A small self-supervised audio encoder (BEST-RQ), trained from scratch: activation relu, batches of 64.
Rows from block 2 of a small self-supervised audio encoder (BEST-RQ), named by matrix and row number. Rows with one number belong to one neuron. Each number is 500 + 50 x the weight over its row's rms, rounded and kept within 0 to 999. All counts start at 0. Numbers have three digits each.
After each neuron's rows are labels from the 100 clips, of 14976, where the neuron reaches its highest value: "lies over" is the class under the peak. Only what is clearly more common there than usual is listed. The data: synthesized solo parts of chorales (CocoChorales).
# fc1: MLP up (model.blocks.2.mlp.fc1.weight, 768x256), inputs 0-127
# fc2: MLP down (model.blocks.2.mlp.fc2.weight, 256x768, transposed), outputs 0-127

fc1.480:507497448460522545506519479439549454467478444492561532588552496495546520487486583451404537465512517476568528499555527465549575508424545460505555480479430545609477527507470440383502442511461568423404552484531499515473498528496390442456470582543428554504558612516561512517500400442453635505445563507556523561576494526398504486451463505569444519525536471463453486524488444563469465500575
fc2.480:459417512435576556518543509539477538479377502380472418447522557560542450420433429480464489512570537500466409549489507568519505447479516546498460463469416463504388431560454501413537485522550443593494468450444599503431427583479485403382528573541512468490578486488519510597581480558473523490401476344492427486494444447541448531528481397533581527437550452591442487523461476567503526529457
lies over: B4

fc1.485:430452516494510511515513389537410420490450520453463540430439449606484575497514534525483466485570608531573526550571473436470492500435562468483459428464435498545586484545523516537404504493533568446567545482512522659517463531497567482479432419442468460532539514407433444488462509456486590447448552511467466443461531496477511488513520480599565503433529458446505467421493482380497557533564
fc2.485:512480453395564438575546592536331531573505567544519472543505501512521455485517483552505516548499490518479449444480465505518490500488594560461542508479433594507487466418524415720405561464468504520493550460483467536569576414451524500435456410461583500408517580559419528509538509534494504534561506520526407504520453443499520447538513462504446429425461474568456460522357494565555483576432
lies over: F#4

fc1.321:487541483495475494493481476513507521455445496438384532569443461485497483495467512542521519448452511478567468551521498374398507451448583499415505518467423424483467518437574580467544597496444458458590455477504541501552590499448537458447469422567546477418570453457397458604552426502447566423572503415498513549446423493530483459461568592484409539485507493493462482451428481517538510472433
fc2.321:521485507526499559525502538461411488479488474513458566540459588545525449563480458527518592556469482463507481454437476410509537456608494544463444483538497522528529484520466471469472441536541593535498494436493605448509516440433582604456561494454508543439484440539500453473441568539477436508585472515523531506584538525499496535495582441568481506426369496536433550516526474532491555545489
lies over: E4

fc1.32:555463446554543609569494480458475471523456571555498479437448518488408501568465456422531516488426467540494519518485450586527483491427551460428473485515526460465465509446522550517481426502510492473383413502499519441438453509534504526481515560494421430440467560447591524523480483482496411507484435491516526490556474587540554601522544516587461502644551539451565534548434477453477472502515
fc2.32:521530509592483519550498517371562526565447586472497402457611449548546460499436424532502581493545528490459519544503478492397452421449419437417480475477484519488437550467510501478502541502479497641543490508561525518484514508469513528504557449394475496364475581503504447428429534600525477499474464542579506520542511502395499441540481528511540576623506546505477480445489507544507421495396
lies over: F#5; silence

fc1.558:449551403571552503545543501436554470464550475578501523526537409508507459474485570511529541458477496522547508430463546474483473516518548482515522534478444586482519530527511586452542522474551527432494475580564522553477517544471416544455415397582565547439494551531524526454550437578537525511523507486495517560475461534440552422493566514469489494450509456505478547464513434495517544412491
fc2.558:473547508484475421525468533559399539474485500498500544458541503560524495516444490505557522609522500508571511416508536463451542481475541524456522419463472515485368446514499516479559421556517455477435602439517432416514496471546557507419451557484527420475435545547534533562483481504490487447544615441505448623528574591456506522509529500471520526432501503538495546407349432525564520510458
lies over: A4

fc1.694:526631489520515520490493533399520400377411490519520495481469363513480465540370470567479470507529434459557543513497492458542589488455506476468479482502492419598471584513462462467487489415462542458480454575496533501459496544559507589454483527461416523480596467509537512352515522469507567527444515482463424500432498477462546534415543451561425465466391539490501460567509512541434472502558
fc2.694:512546526514519461426501534516555561483427461473412502510475470495453519441474542577493467508518462587404538416524554642493460530405563497567526570488452494436446592514563558422578606516487395531463446515451514409494498524452449552424491462428474422518480504455446548548542485491442501527455478519460450501418520520474522543527560478488476515445538508531470505474488573557547403372507
lies over: F#5; B4

fc1.374:395443470538599543465534505443495485551528452494479674516413465554418481451431441537412581464504476558438521522521556539551575389512468409512538447494489596534590542504538452517524566507551547507579522576448463464505513479480488486512478528524551529547517538511439442427512483514510521512604532492456465539450469496536528521503509481513500502362516499415508426583458438404521532457537
fc2.374:488567494537545445599481494446499510590508488570522519570543529477502456454499416592420558580496498549508488421419556557450452562507521449477485504524409521510383563462578571484561451495514453491501599435482521484440574471516519476516548506521396559502493590514516507456578568587503473579416499534507513521497507571524545456540503452437441531509464478650488518409556435532557463470489
lies over: C#4

fc1.767:536533538487443493572466481474431506396479459573463564458503492448472418506555426483497458474445534480568489443495517388550634439501461420481525511368560540518583488476575518513475518440455517528529519460458487513557532494553563544461540528417518449556630450530517405369467581494533531484584558515397394495489447458538502470449566456468553470499509456330537423492527476416387604530441
fc2.767:458572509460534476424506527504584462504515513428536478545561552565444563560643489523478552495489462525568498505442481498444507411501481580408550579480534533517523581467473430547482511560518478485537475544569572458483523468525534469441432499582466477399527543451486439618530559443488483500476554463574450443496499521504457530455432555440559514490451512426591463497375557440553515572467
lies over: silence

fc1.11:511581530467463513499445442445529497455470484631467465485554440531568433521428529475561522467438489500420411565488540470557557460528504420295585505475479508564472494435467527438547471538447515483564487525438500401528505477516501498511510521410475590564451462420494445387484466420504439514489553497451476465424503488508475533413456535447405471604511567515592533490461528525452450494523
fc2.11:475441445479483431544482485479591499577498606415607481481531517478515566505501479451442455470576532499443520469381592629487410584492512546475487485509471547505501498508506500442508525470462494409535553495572474534541552485398580494529464459469413461499445587473448497516500499473415542414507452519484571530486454491411539461581484532534479570485477480545412485452533472505553512492434
lies over: E4

fc1.329:579627500519445497598417581480550464550478479609459547408458385518520444523498491577532530475488444481529569463489528456486613522537473481480447511479518490647406584487529416483533515415409561443463566525510467568465546565574582573482574487563383560474577533546516528466534530514468447478531465538479514534494471452466543471438534559477540491466454480478472556442491524510528513562539
fc2.329:485540515571439448576545612547453543449527517592451476520458445434511483466541488445490494578519596469593566523557481547432443521510494500486500542443495484435427616413515465392615385490559494474499520523558516556558522543560503595437491462462571522500520613534510450464535527577477458489419508494469505588450513566439507487449536422554501536538482512503523520454531482579492446473519
lies over: A4

fc1.7:503539493575436471554525549554468489546509384503506520440536495580549517421491516512427458439494598494560507520503551395440500425467496394435560511472486564496478534465524533449423528491540541404509560440621439512519517493526449435499551522497495559519519598506574585514485430481456539515392559549483494496543516550453536560447515488547518508429453492515640442463465385497546516475507
fc2.7:552545491478520493469453519556520595543683512475510421511482479567503513528463509561503496550510463525524462501503432517548438482476439605461467472567406552457435579593447485472457506509499569439502523548540496508551416525499411411575550469529578484467501549552453483578550513486498530634546538544473483309467520427405492582517480445565518471439535578547467488453499453505477499530563
lies over: D5

fc1.727:491602489441483467540482429475440471502478578601478498562540485460496414522468535526574478482453525527520460457433531504448539512491607439449436545420510374468493482481563548362522526547502436581579482491493518412526528500464522483374432410502561461448508456477481397374525439558484627480487499479451408526502524522394522488500513537475535479451498454518483444526472404474484546475422
fc2.727:522533551555526449538502479440450523497436440553510581485516545584485482457559544463440498549466438557473524564511522513478520499507503555576496471500418545462493532423509455489548411478463501506544538486509518499422488400505435518539498467460529522507454538397482541486491467552460448386433526455391508644515489433480555490536455457494459540524552540533478524444265457493527444475493
lies over: F#5

fc1.310:521495458541436531590468464551413491489514442498463566495549489531431540462559462434493462452506590560470445435442433541473517517472532369422488573475457510500511496515434397511509438596498434442464570459447475464481490382464507529472572412499398478564493507515465481560470505542474445470502495489493449451537470503402513460446451500488473559452631526516473541501453389520504517407431
fc2.310:536466547541437471499516476625559439480552497456477518584478469486501507525450490595527494490633405568507527454467516498449459512480474560547468530427503436481502465461512497449531471510615521516474507583483467476483509433547548491478464427542368489514427510536498585517527531506530548452540417538476572503479507448490476513539527560453547500538508566439531507549532605479525478518510
lies over: A3

fc1.88:499533505499594452478575563483507474606488538588555483595486478613443472442468568435477490440504586526490437545473463521506552478498501449469485478473618435548528490521488580469544487609457592603472548517460522421450485412521447498479456470520571491510461510528486508479548517556446562516406460467445593541549585544499504526506593493449560580494475384493468394586423522457551559554526
fc2.88:464516443553503400536474537468563517496445440477466555548596425497411537421466471486475476542555470550508528522514452503576455505421579427494518468460418467491439485519463485483504534507465492495596548503491451427538582449459495511462432492516435429480462582491466506512541530539481533454505522463559471599487508483583476489539467498482441531499477582585512425447443530534521440458409
lies over: F4

fc1.710:433469470465550527404458505447472472510477421497559502474463487576418556447443536461548521458474557714508431592554471454586498443455463510446493493467506594491490490533460538513462496582476502496486519523460482542533518464421539460496464396443556393589417500486517445422451476477546531381473455567438433475485467496545478435457491586490504504553609556491556502526445609394546570566538
fc2.710:562453462530515550464468538489443542514487576492430512534487516471561507489452422593516438505487518477541521501503575470556426468492563435546518608465532483476461520495588532517481500466537480468499537438407549529547486438345571476507530551497516464515550599535519548534479560524578450434388500557404434417488521457500483464489471490489463552446474430584491522437546470553549526462509
lies over: F4

fc1.662:508556439437489532409484487501527488502485470600512562507452394542547476542499596453433435492512574515540425556498519505530603455429512488496551572443530472512506523547480534482417424642474589521462468565468481527456489406505496453469467467425464430597549507439556426421504438543544655462348496440498477468522533512467518511449508587517534471554533553548511502536452505526506541538460
fc2.662:492590550558640403461472514505592445522497538527484485440520523533589498528449443537471476584488516577494475494480387580465595514532487467550499451490534366532474548503406581455460437580448501589521502498494506625447541526509448523561577582504401504521448466556534558518494484449474485467522432452599571507528451506525462466526485551436486505570571558497468513554527551540460523496458
lies over: F4

fc1.420:505436476548485496491589411478482507485504521554513500428464441581460508533439479530481597466544466542406465508513585589548536518413473509493481392468460532543518502500457442488405527504443499493523526565426504472428517545454446589488508535440463554541457578352509410420495534460462551519523521400461494468451501520489478491462478501440436457454479507532553494522437450452491549563504
fc2.420:506561564497496496511460540546503588537542502527463455479543509472517483545454533570490473466446484492571494492554484490472454496525466532473508493476484373471459574468496431478619526566580568501540447345492588505511611511544524479669532515470484490510587461563563522531496499571518501625483561559440440546532585520407514497502505498471563505440471466555507428423510525550605484528499
lies over: F4; E5

fc1.486:461517538490517525445584519466498485491416501467397529441492459518505526481497543519435487421436484569525494448405585452450583463510529538463458490495430505606528502509497455492471474482467542438567591528500528554448499455443537474500580388500507540480479506512518537517444558576478531501539532398485596486444456490472555423450449554479508577411611449562533438416365574468567582583513
fc2.486:441417528452454505493569521492457525455537524541505400486575520528545585525569544538541525529487597433504516513571524470501560573546548496437482483528418505551483476543572498527495541516575389513397475474575479542594552389519502460480475477563566470408539538525475395580550492488495468586526508483463310468449433533426518475450425576475480470534437472532508482499480536574445490522521
lies over: F5

fc1.205:440501487483507510446388401441474475469408483546507551485507496584447575562396509485451604496480441541509499571550460534465479522465532393439426504486428442469457483518519523514447598553501520455516490480563496483566479534494481480499457465432365466517585517385466444394491437499442559445489549526476392478482471562509548504512501586511546524421515616442536448509495476483470481459523
fc2.205:551495410539485468521466492511428532545412490483450481528533525563510472447477431545548536489471517576467487478551567539499534530543573432544475605519525514451383452495540541579405487432512571572484499490462450475446471439474486482457458462393571472485482508538524495510494612647581503439488426515510533474485494467486477389558494530435438573535439413637588535482502471558510524473488
lies over: F#5

fc1.261:545515525445402549475449565480538456566454462540386411527554393458510443494441482461599464452479467463535525591471473535517552456537582470442664487523488499580451502508452513523533541436546490469501435504455545418461441435464559467477586452516556547491506419476432511467568463451460452475473426470520533478472500506540467506482537590504458439513471482493568573517413518609537467450530
fc2.261:500501509513526443526531523469483619569437547465527474445465586538542442482500503487366511545460424490545478446440554468463434484483391531486385475529410609480448549448525503440580479457456551561605515500459557458451529489487453429499463535488517523479468566541598447458461463611482515475451538521512553516502439452439519472484532422502417589471448489585491478544488499444533542517385
lies over: E4

fc1.138:528501550446431601574491494484501413482430533491490479457489453570523509502438383458469459480575545519540545461530454482462514470441565432464508433495562448542507484467525536530503465456539570490543481500538503535450527513506551532397536555479425461469546489414499454449459484411472488514459570502499540453478543488519562649550529468487477550515501501435465506531497365462439535508524
fc2.138:469525429538530474595537458517449514584461485481472461514550544467504307518420595575581529545455561531457503405565571603501462574473575564531539506436490541496524566481548440593425585480486475563541526560574487594551542584424471593461489460451614496481467544496447514460491529543487471490515444525582407549503454521486512437503472571460468514428395444556498502457407499464492439467455
lies over: F#4

fc1.169:459421480602461607445519463507497492478524418465468616457483456494400518534518549505492520465489487474488544554519564487517526431459526492501519397519401582521568609596538505471479562514505508464610439575453509466485497481464422547515507503529523541565458512509471419517450450457458506501592508456522455497526400553456545440514467566625455451534518531461524501503444487404530465445570
fc2.169:563490572446568430542604432503550568429552506519544512459459604456426419465570416555395618535477447420528539517461517502444393543483484421517516474536467547417454541415436509462525491491463519524395470481464441376498526501508556456464516462562545591506494486535536568454464504587545380525489416500462540474519544483476514492403527535453498591482499434538520569426561505534489520474535
lies over: D5

fc1.272:582584519491493457524452433460442466483488440546390513479571418501490518419526481461530504482504501566516448492413512481553549412475636446388488495450526502518555489456467456516503449648414543521494470586430490466538507520610582579514585466459463512537482547542458501529569507547563477481452515482464515489526509499414440558506459552524520516510509550494581463541307462529477419508528
fc2.272:508524481538450547503406513532463450449468430485606384472437482506454584533499501479544544443469441541544545479501493588399518474445467458434575469550493519453498508533384423512641489555539459508508507499429489462494561495537419529508493497512465602454437563571472558503473532533491505439565430440508531529556575518665489561630510468498506512478498513589485679542490420590500493524353
lies over: E4

fc1.560:492517509492530477386575513513494529496582343460507531512557417490445451490572515507431557495509455554454432526469588452494489488510535480501497438451563561410440502586481510479457502502453506488518401657510512421501546568470495525389494575545570435526401594471560483415532550544500579473547527518449512571472471551414480523472472502502518574425465488542547430532489467490459584533441
fc2.560:506505497550511498474474436524552559480532477567603410457523514564494460510495562488537529547544537483530494514497524382553480458484499416523503487518502455545468524546577547514454492469560442512416453465509391483531568466558388567532544511549580505610454504488517562381498633512547545507424492493538489488567541471448497475482534525429563517555519603546519578528498519472444404467569
lies over: A4; C#4

fc1.119:469536514411497506480486477542476468540486488541486539528515351627485387433443573445551417478483494497489406529517455557414564463511565485456546526470459551516572525508562515434545457437492540518495493536522492517530538457550542447432500539535600586494468469470321544511525511478516441455475445463471469535502472527481530521488450576368430480497401488519559531491441486528559480503532
fc2.119:448508533584502376446426468529520564507411559476525412515516416454462506486509415461381559552511416486460458519473421508512484498425386471458442465490585486511399552450497478462658574494406516543433509507508561454497534526430516512581560571463419454520553502464504500536461472525451465426493503537466566484503452445434498439546505508448512496558608601597528494506503592514460509529444
lies over: E4

fc1.648:528475463536516569486485505414479480441448555492429558475541401462530433529529513534599480496451522491598503480441468420587519455443622472498568469441535423529564527446553572491503499602481547490575432450448535548462461508482481462466557510453504456450580438488542411488469465428474546497522559558561452566601554560470465464368497611599519534528556508480504527578481538455453524515549
fc2.648:440485454576541522511557486481495593525520479528526507613482507594500413539521459590472606557422538586547470553534555538506440494538478474481511493488464567555498461541495449480530489474524464519427553507572587433574376417466493523496448419457568452541462546467437529482505529510518575496541480553506509514554515556480527524538463446444561519515490426533418529518554493442546487547412
lies over: D#4

fc1.583:438429554599558548519576504530455509475492540486444567437498457554495452509466529506453493475507530486467528559519511504523513471484525413496521486476485427492511499561512552506416557443474498487542472480485507517496522554483402485461438521487558535449432467440467550493510536370462608502528609488542516484533550497524478548529592535543521502473492429484443361491464422456541520500573
fc2.583:571595550491554466533523464435557564543518441459579442586444510483459436437504465568483471491498453503538431536501453508527499433431488529526586497507569421480454475488429503533501472590457499586394556487517489477524527593631508449483497535505602468493494446605503628523486457526458510498474454508534427494495486585551465537585533446459437482525533488573514440519567459517517424535419
lies over: B4

fc1.313:560344512485518466516478467453450505413509489580495586484524493588505553553506459527556598501449558560413529503510519487499498514473521488428528458492568484553505483476541490476514510409462422476437573550556456534446551533569516562489586592543529477501431443477529521466495547416535468492600506445498523521504449497496499557459493514574541556583567575466519580527437467482511432464616
fc2.313:498568470531485527509578532393590510484499481453501506522489574563519413440509458586530498547500487559581537521455525517532471474499503510422516541420543469464471431528566454510499440540529495551565458525401543434510499454467525510497472421445500455446454444514477499451532524483574449555456484490515516542478526452515398469533539492525473611529479526534635476480410612503513512407503
lies over: silence

fc1.415:492529335467509526499520483476466500471534515491474515447447484488501433440539505509494576508481523534547568504506553478583569466319515509473540470460463556487503552437439499471432470565434526422508555507445507486544501549459484453451528493543443562487506515530462476491431389511487549460510595552477507571487444527502495496449512510575436526525581475509484454495454529438406589511531
fc2.415:468572547546500531495502468543458483543502465496423525480465511491577420439564539517493561506558509483426500477573480454559543395542557499614438489582549486558500523423508522495388489538522464540565475472519464483504564524538486477484493557528441451525423450525544468452515502542431472458409425464500596494436489471405420496461588452475472457536509519512460449534457461547566490535522
lies over: A4

fc1.4:432526565603545519470555496469597480480559467472515599549463521544436568472519502462557496438451475617494456529512572496545525459569485503507511486478496498542549510507429494460467486531503551438576506591509461460527540423540504485468514337559692488601381533526432491517488625540486523340552500482504492456484542463400460491462461566497468531443486509537578467547453483434542558493451
fc2.4:458507470438504476493460496458519528519553389455550513515564556498496448502545526459436496351433573442490508483547495359526424437511555555518468581454506494421443520481555492461434465466476506499554359437559554498533579556496456519546503548627470484553510490429478500468487531480544500461532527585496482502533485433559508495460413488428468615449596449555438433507517507477486506513472
lies over: F5

fc1.528:461509540415523433536523426537488496536497507496461449549455399509536482451493563517549522500507562514477388524505533472448586429384542464444502493337419540440494493533607565509539515479579475488475593513536513527616496577438503396443461480538594462449480544496392499513583467448517584457593471459450489523422399585507544515507490486533502506508476484435508543462446421406618451501499
fc2.528:547547415525492451456491458549462596482513474422532413489527568511467414522460542476444578638502524452431504506465515524480465473477514570469499476542463582470373624509560476474487466537501449513560439532475529385582596475465437539492603485498574499432410586451510473496534542501437458461433508473510397543460499548477554501511476558531522510568541589578505466457373483591500539493519
lies over: A4

fc1.62:448510418459464597473489601462465471429478437543482498437490494556487534493450502452582386466439566587621521540540494462524546494449506502435540529483539448518470514487518641463493489524524448470531526499465515441390463486475514429478507446519453522526471511463513551440458359481459476454437496572450362507468464463531476523394487639527530513537526540472488566563482553467465546471483
fc2.62:456505513523529528493422587433469480473504515464466482534397549507471440474496517540538474469567465465491498501482493564519527528450482513546509637458440475446452543533516463485434446643617553534445560508404604492542488455453499534453496500504517498497554517508526646576509464508562434441352380485415462497447531511520458504493558490563513588453511448560524525477559477532537454439533
lies over: F5

fc1.426:552450459479531505430458555402462459497487569490506512487525365470407507501435487471520464481447465501473488575493501509562483524491543428446469510479586356508454504458416548450510482535495633521485399544390556467402513527603511534416531484472415509468549435476529430448498511406473480511445404518502470559480516477471516504451519532596498501540512465549539490551447531564395515504517
fc2.426:504568483491449451426514521434579486443463491398453462443433562656565496524510476540545485520512493484511503448500487543490536455476383603508416438467542478456511470524527572427486494513560504547533479392508492521530550439468506516428464489449523412511471443472478504577489552500489540517498526434486473533600449503479484479541605523439522518451467468560487448479563522500541517473522
lies over: D#4

fc1.343:494521554584455518504476548478440476412411593496463554421542498467545592417617485436587463496439518523521540396428560433529448436459528449426502448491536393481531463483394482585522490546507544503553448432408507524439514440472464532541529490433411511524561507594556504603516547466501477506449436494520547407567521508406407456444554524502512475503436596413501455515471509485585408508536
fc2.343:439474477370496401495517461456449528475460497596443528499544484514564527568673512535484535580527521477451445563494481478481509526521546400515520450464472454425458542467550542626509515462511525443580511452494489571540447533416482590533498605515441539476529465519528491486567438491492556496458460447513438545506486505500415478517471515446481467549488523464526433444462444564472464426508
lies over: F4

fc1.156:446469585486532599436624548525521491502493583415500532471516524560422584536561539484508511482480507519541473442528476635448502498506542568448476441542427437509564550532489482517424556575467594473420510543503543480539499441473490461488465487563566599416458489416446494635545454484461468502490607447567496468513526595487476538504471591474523549419534516517493499533398531568431542552473
fc2.156:504490461482498441468485518510412491480509489457546397457442481512502591463655513492532505467483487515491485453428639550492468528466537578439555539547517561486517474523493459481491607467465475488508480465475553466518536496523465509483479503475533569456486610478501541770491521492485608432515450479565455470453457474490474384636449468481516465470545463465484545451520556526491521495405
lies over: F5

fc1.110:413525455579464498541494535489630495404445552556449613473500472465542451530451551450507470431497533540559516532453549527512523445559496522449586458475510394574537541471533475450478484512541474450581445498509551505547557459569501445485474428480542556525557555511520516414573399444539586397492510434546474532477494572540515448482486533588542450502434498526613397511418516506489470367415
fc2.110:485427494462452539567486561479489535535389480507555412544583493516515411518488527521491529569519589442499499572520524486501419466470509578493493435520457500520414490504448515408490538502519463531552482411536474511598537476481477498495447453454560553458510443529490450468443507421511512489420549565507499595565592506528476529553495627545515445513439464544520438389407600499428470530529
lies over: A3

fc1.220:547457465477407562386568476528471499482573456471446511478452520538516434501565660491529546465537609542450448408523522460453546422471532473524626433454547504393551478507433527521458412568462579594570437514495470447370544500505445547431489547454591459574415428525518479510418468542482523408482426418463582438522580492468436471514484528507411547493546392476555486516445422495516559516538
fc2.220:523535551456452412570620531499465509520537479457388490585488489493511401476574500559481557487500526531523556470585544485440495578434588432516528527495427527580485493451500463520555502524586517492460595504451448485505523541375511505495488481534497440481514511524575570459488602487478506568581471466597563446524417564409511508517538498522507575421459466472455482441458466542539461626466
lies over: F#4

fc1.422:541462449530468582596450463530403464479441479530422563446403417561432433589461576593467559487481408514492455539546490455504480464467553480461496508437483446526519557488526464555474418486521561436509469552412480567565509527570430525488510399470433622533586534489446501451468563500515502442404516533466417447514582449471499505502564487512563495458508477480529489457474493468491590503588
fc2.422:476543452510446520439539494530492532607561593416484452483534406460470447517518533438519495485482453459531462546495499447553503573570578546516571453549509468443515511550509514452497525482533525525475427445509547563399591490572446425549500600427513523474543507416547430487531485403453552517488525470508557598533470467451512465496501434584489402491494413533380466511491486594484452573471
lies over: F#4

fc1.687:499632458493457616448589510465461462518423527545552497548477505515414578510456506346499476483504426484536461548464540496474540487444534404452515442524473525470541567517379511451406498484497494504500497486443512440438531391455474537438475521476459431458515558602539526530517510458475486515490491432455558457499468535508496515499523450620477509559498435412498392496437541518389554500510
fc2.687:451541583555473440539598512502567634601465545463528346436559468502529534558418498559510481454543541513469459434556486501482534468481418470416433447447471460486462548534492406477502558412555477602452596491555608529476542531483512501523445559414492482395517463452507455534518518484634488603530561463573496498514569478429558565512486514434540553422509546515415473415527483556555433502473
lies over: F#5; C#4

fc1.635:558503412609563483541500484472642512505478615521510500512504354479576462531399501522547548472518521490518495543502412549536457484433484432504493530491473466548458576465506493370508575428514524454442618510514500634438555530471455461385483522575450531392549460498510526470561401419449534532497558470579557636476543446559463472515507474589483452482575435478402509524472475525450496510520
fc2.635:506532527499496505474539540482484543466413515500556557562530449395412680429446454472515471517405502509556477548474497496542551518587476409413455529419549428526504490530473463395526553517492482516412478505416483450453460590462549535404419489509434477370445486533546445479576470522516453441514403425440465599474426485475401517556506476428475505525469565568505490526558521455499522462438
lies over: A4; B4

fc1.417:566558437512562550501490521423473459552508444477432498507498552518575442495465521539548585485437431494558536488463499527503521430431529501475624460469492500514418588432465504439562541422500525449493408510527493504478491541470468491448506530524538576477482487478507493426503580574520447432504565555426495474510473544433538467443492583495481478529415498572538522498489489588544542490588
fc2.417:482547532479502483521546477488569505461471462505523530518428506538491406469503460481401491501517455405529412433406537526479464512456519465442419604590427502453516525471494547508535483577504492499529463448411494456476428473512392445501408449508442467531581556489511497465441479482602578464513489573559534546555494494527418600473515486496491440430540525455479476555570424392517530473359
lies over: F5

fc1.718:517585482521475484471466534480462508465501429501495475570532540480420461462551469496456597495443515493574418526504542467522476497510491473416621522450636422533449551622521493495535506518470419375402459456452521414553519562523450500460498437541503489519490566567481480502610482483459570409432540538461486527493567625542551539444556492511636474510518450524633488512503502547487520493520
fc2.718:521464491418424540483511550551432441406454415546543497488498479506443501512441543478504480454458486521538466452422508512532536468527565456449510568510495481479492564568495481500491513475552488580521493472474538500525557519518411526502549498528508590574514538471568450488535441506492457489475476418457490437463436475502546417487478504506469487395578498559529472494463524548503551437532
lies over: F#5

fc1.509:418489517624529470552464512542549499551438487494470482606596476550402500397507432510532489465482492537579561517490424490412475455404536472461547546462567489552530577516477456458469523506506542463502474481472466551568559544577548563509494484472571449482509499506559538538527562542499672505382498516509581536580555564495560421526598445491463527484480410468572391628512481439554559524456
fc2.509:551465483469559475445445496414486598509434613484537411545506447501395493544504583544492560480579475581474409552551501535513407531537484547411493436429453440510448452506537454533479557536528554597511475551464573486508471471523521470454478525475567501462493546560414433594432477507580442542474570503496475478504465465442599537515568557495530501450431548595462488458399594526537456469514
lies over: D5

fc1.503:425502434430513540406532506434482463462424443603592465503402528696421540493412507481509479509365461555505506551543538541506543495501470498393468416507434583542481555575596577484472504435467515474428487543525486461508465462448452468472500458448508573510382528471487500462518476507497510472420432548434412442439462545475527515449518520455454511527443571490540528558476560455541549451548
fc2.503:563466547567509488570496525534439593469498559527469500462506557491596473478513441531562458597456460614533518476542481507517459371477506468539463510499499560459555526453517549536509574459441533410526496491501533538554451615462570505520477540391530423431476592614464510532513486581604513432502519570467414488484577549523502484556466467464473619508503383531504478432414446474532538488405
lies over: F4; F#5

fc1.440:440593443533507523476503523462479467452513473580497560492512410567459535457481536523480594493609564616429491530537571512558521494394548430397545436460499508564486576502468482473480487580446480500532532472396462483583504514376547500452460456466468495491431547469416453477505383494464559490435438509427526507429418528478526428397475554444427502546579553513544499505420521531482506502534
fc2.440:481408553500483466414620441471491459430396390484566438359450475496453516563499517426542572461492439500473501513500543571493588563559482519461427448470452589431506447554513483466513570432483478480497450575519516555452459475471473519542553561480541535537346547493532406464508499635446548522481459434488517440511456505438509540491602530520506527488471438388452510523431481487478579489537
lies over: A4

fc1.133:525427495442546513483508541435530501481417533454440538471580376429524456605450491525570432480438528476521446573534483470482520522504576482415480477440563412534426512469580474388531554486594579478486474550521550537497477528627501408439492539521522485444573459445499462437552469394399485531514560472486492560459524439439550540470530538583457493493588448489448526591457427501419528482519
fc2.133:529563554490481470494572519496475494469440485464459511433471569524516481464517528563575558530471487535480508445536563425500490490552483529512411479509461494437462471537582482451520467562573405576547497405478537506530560404558425463470434458491551502428415595525492544598549531508528476487523521403473449544509463454462508432555562462464493545479503442615454545513451500571578453401524
lies over: D#4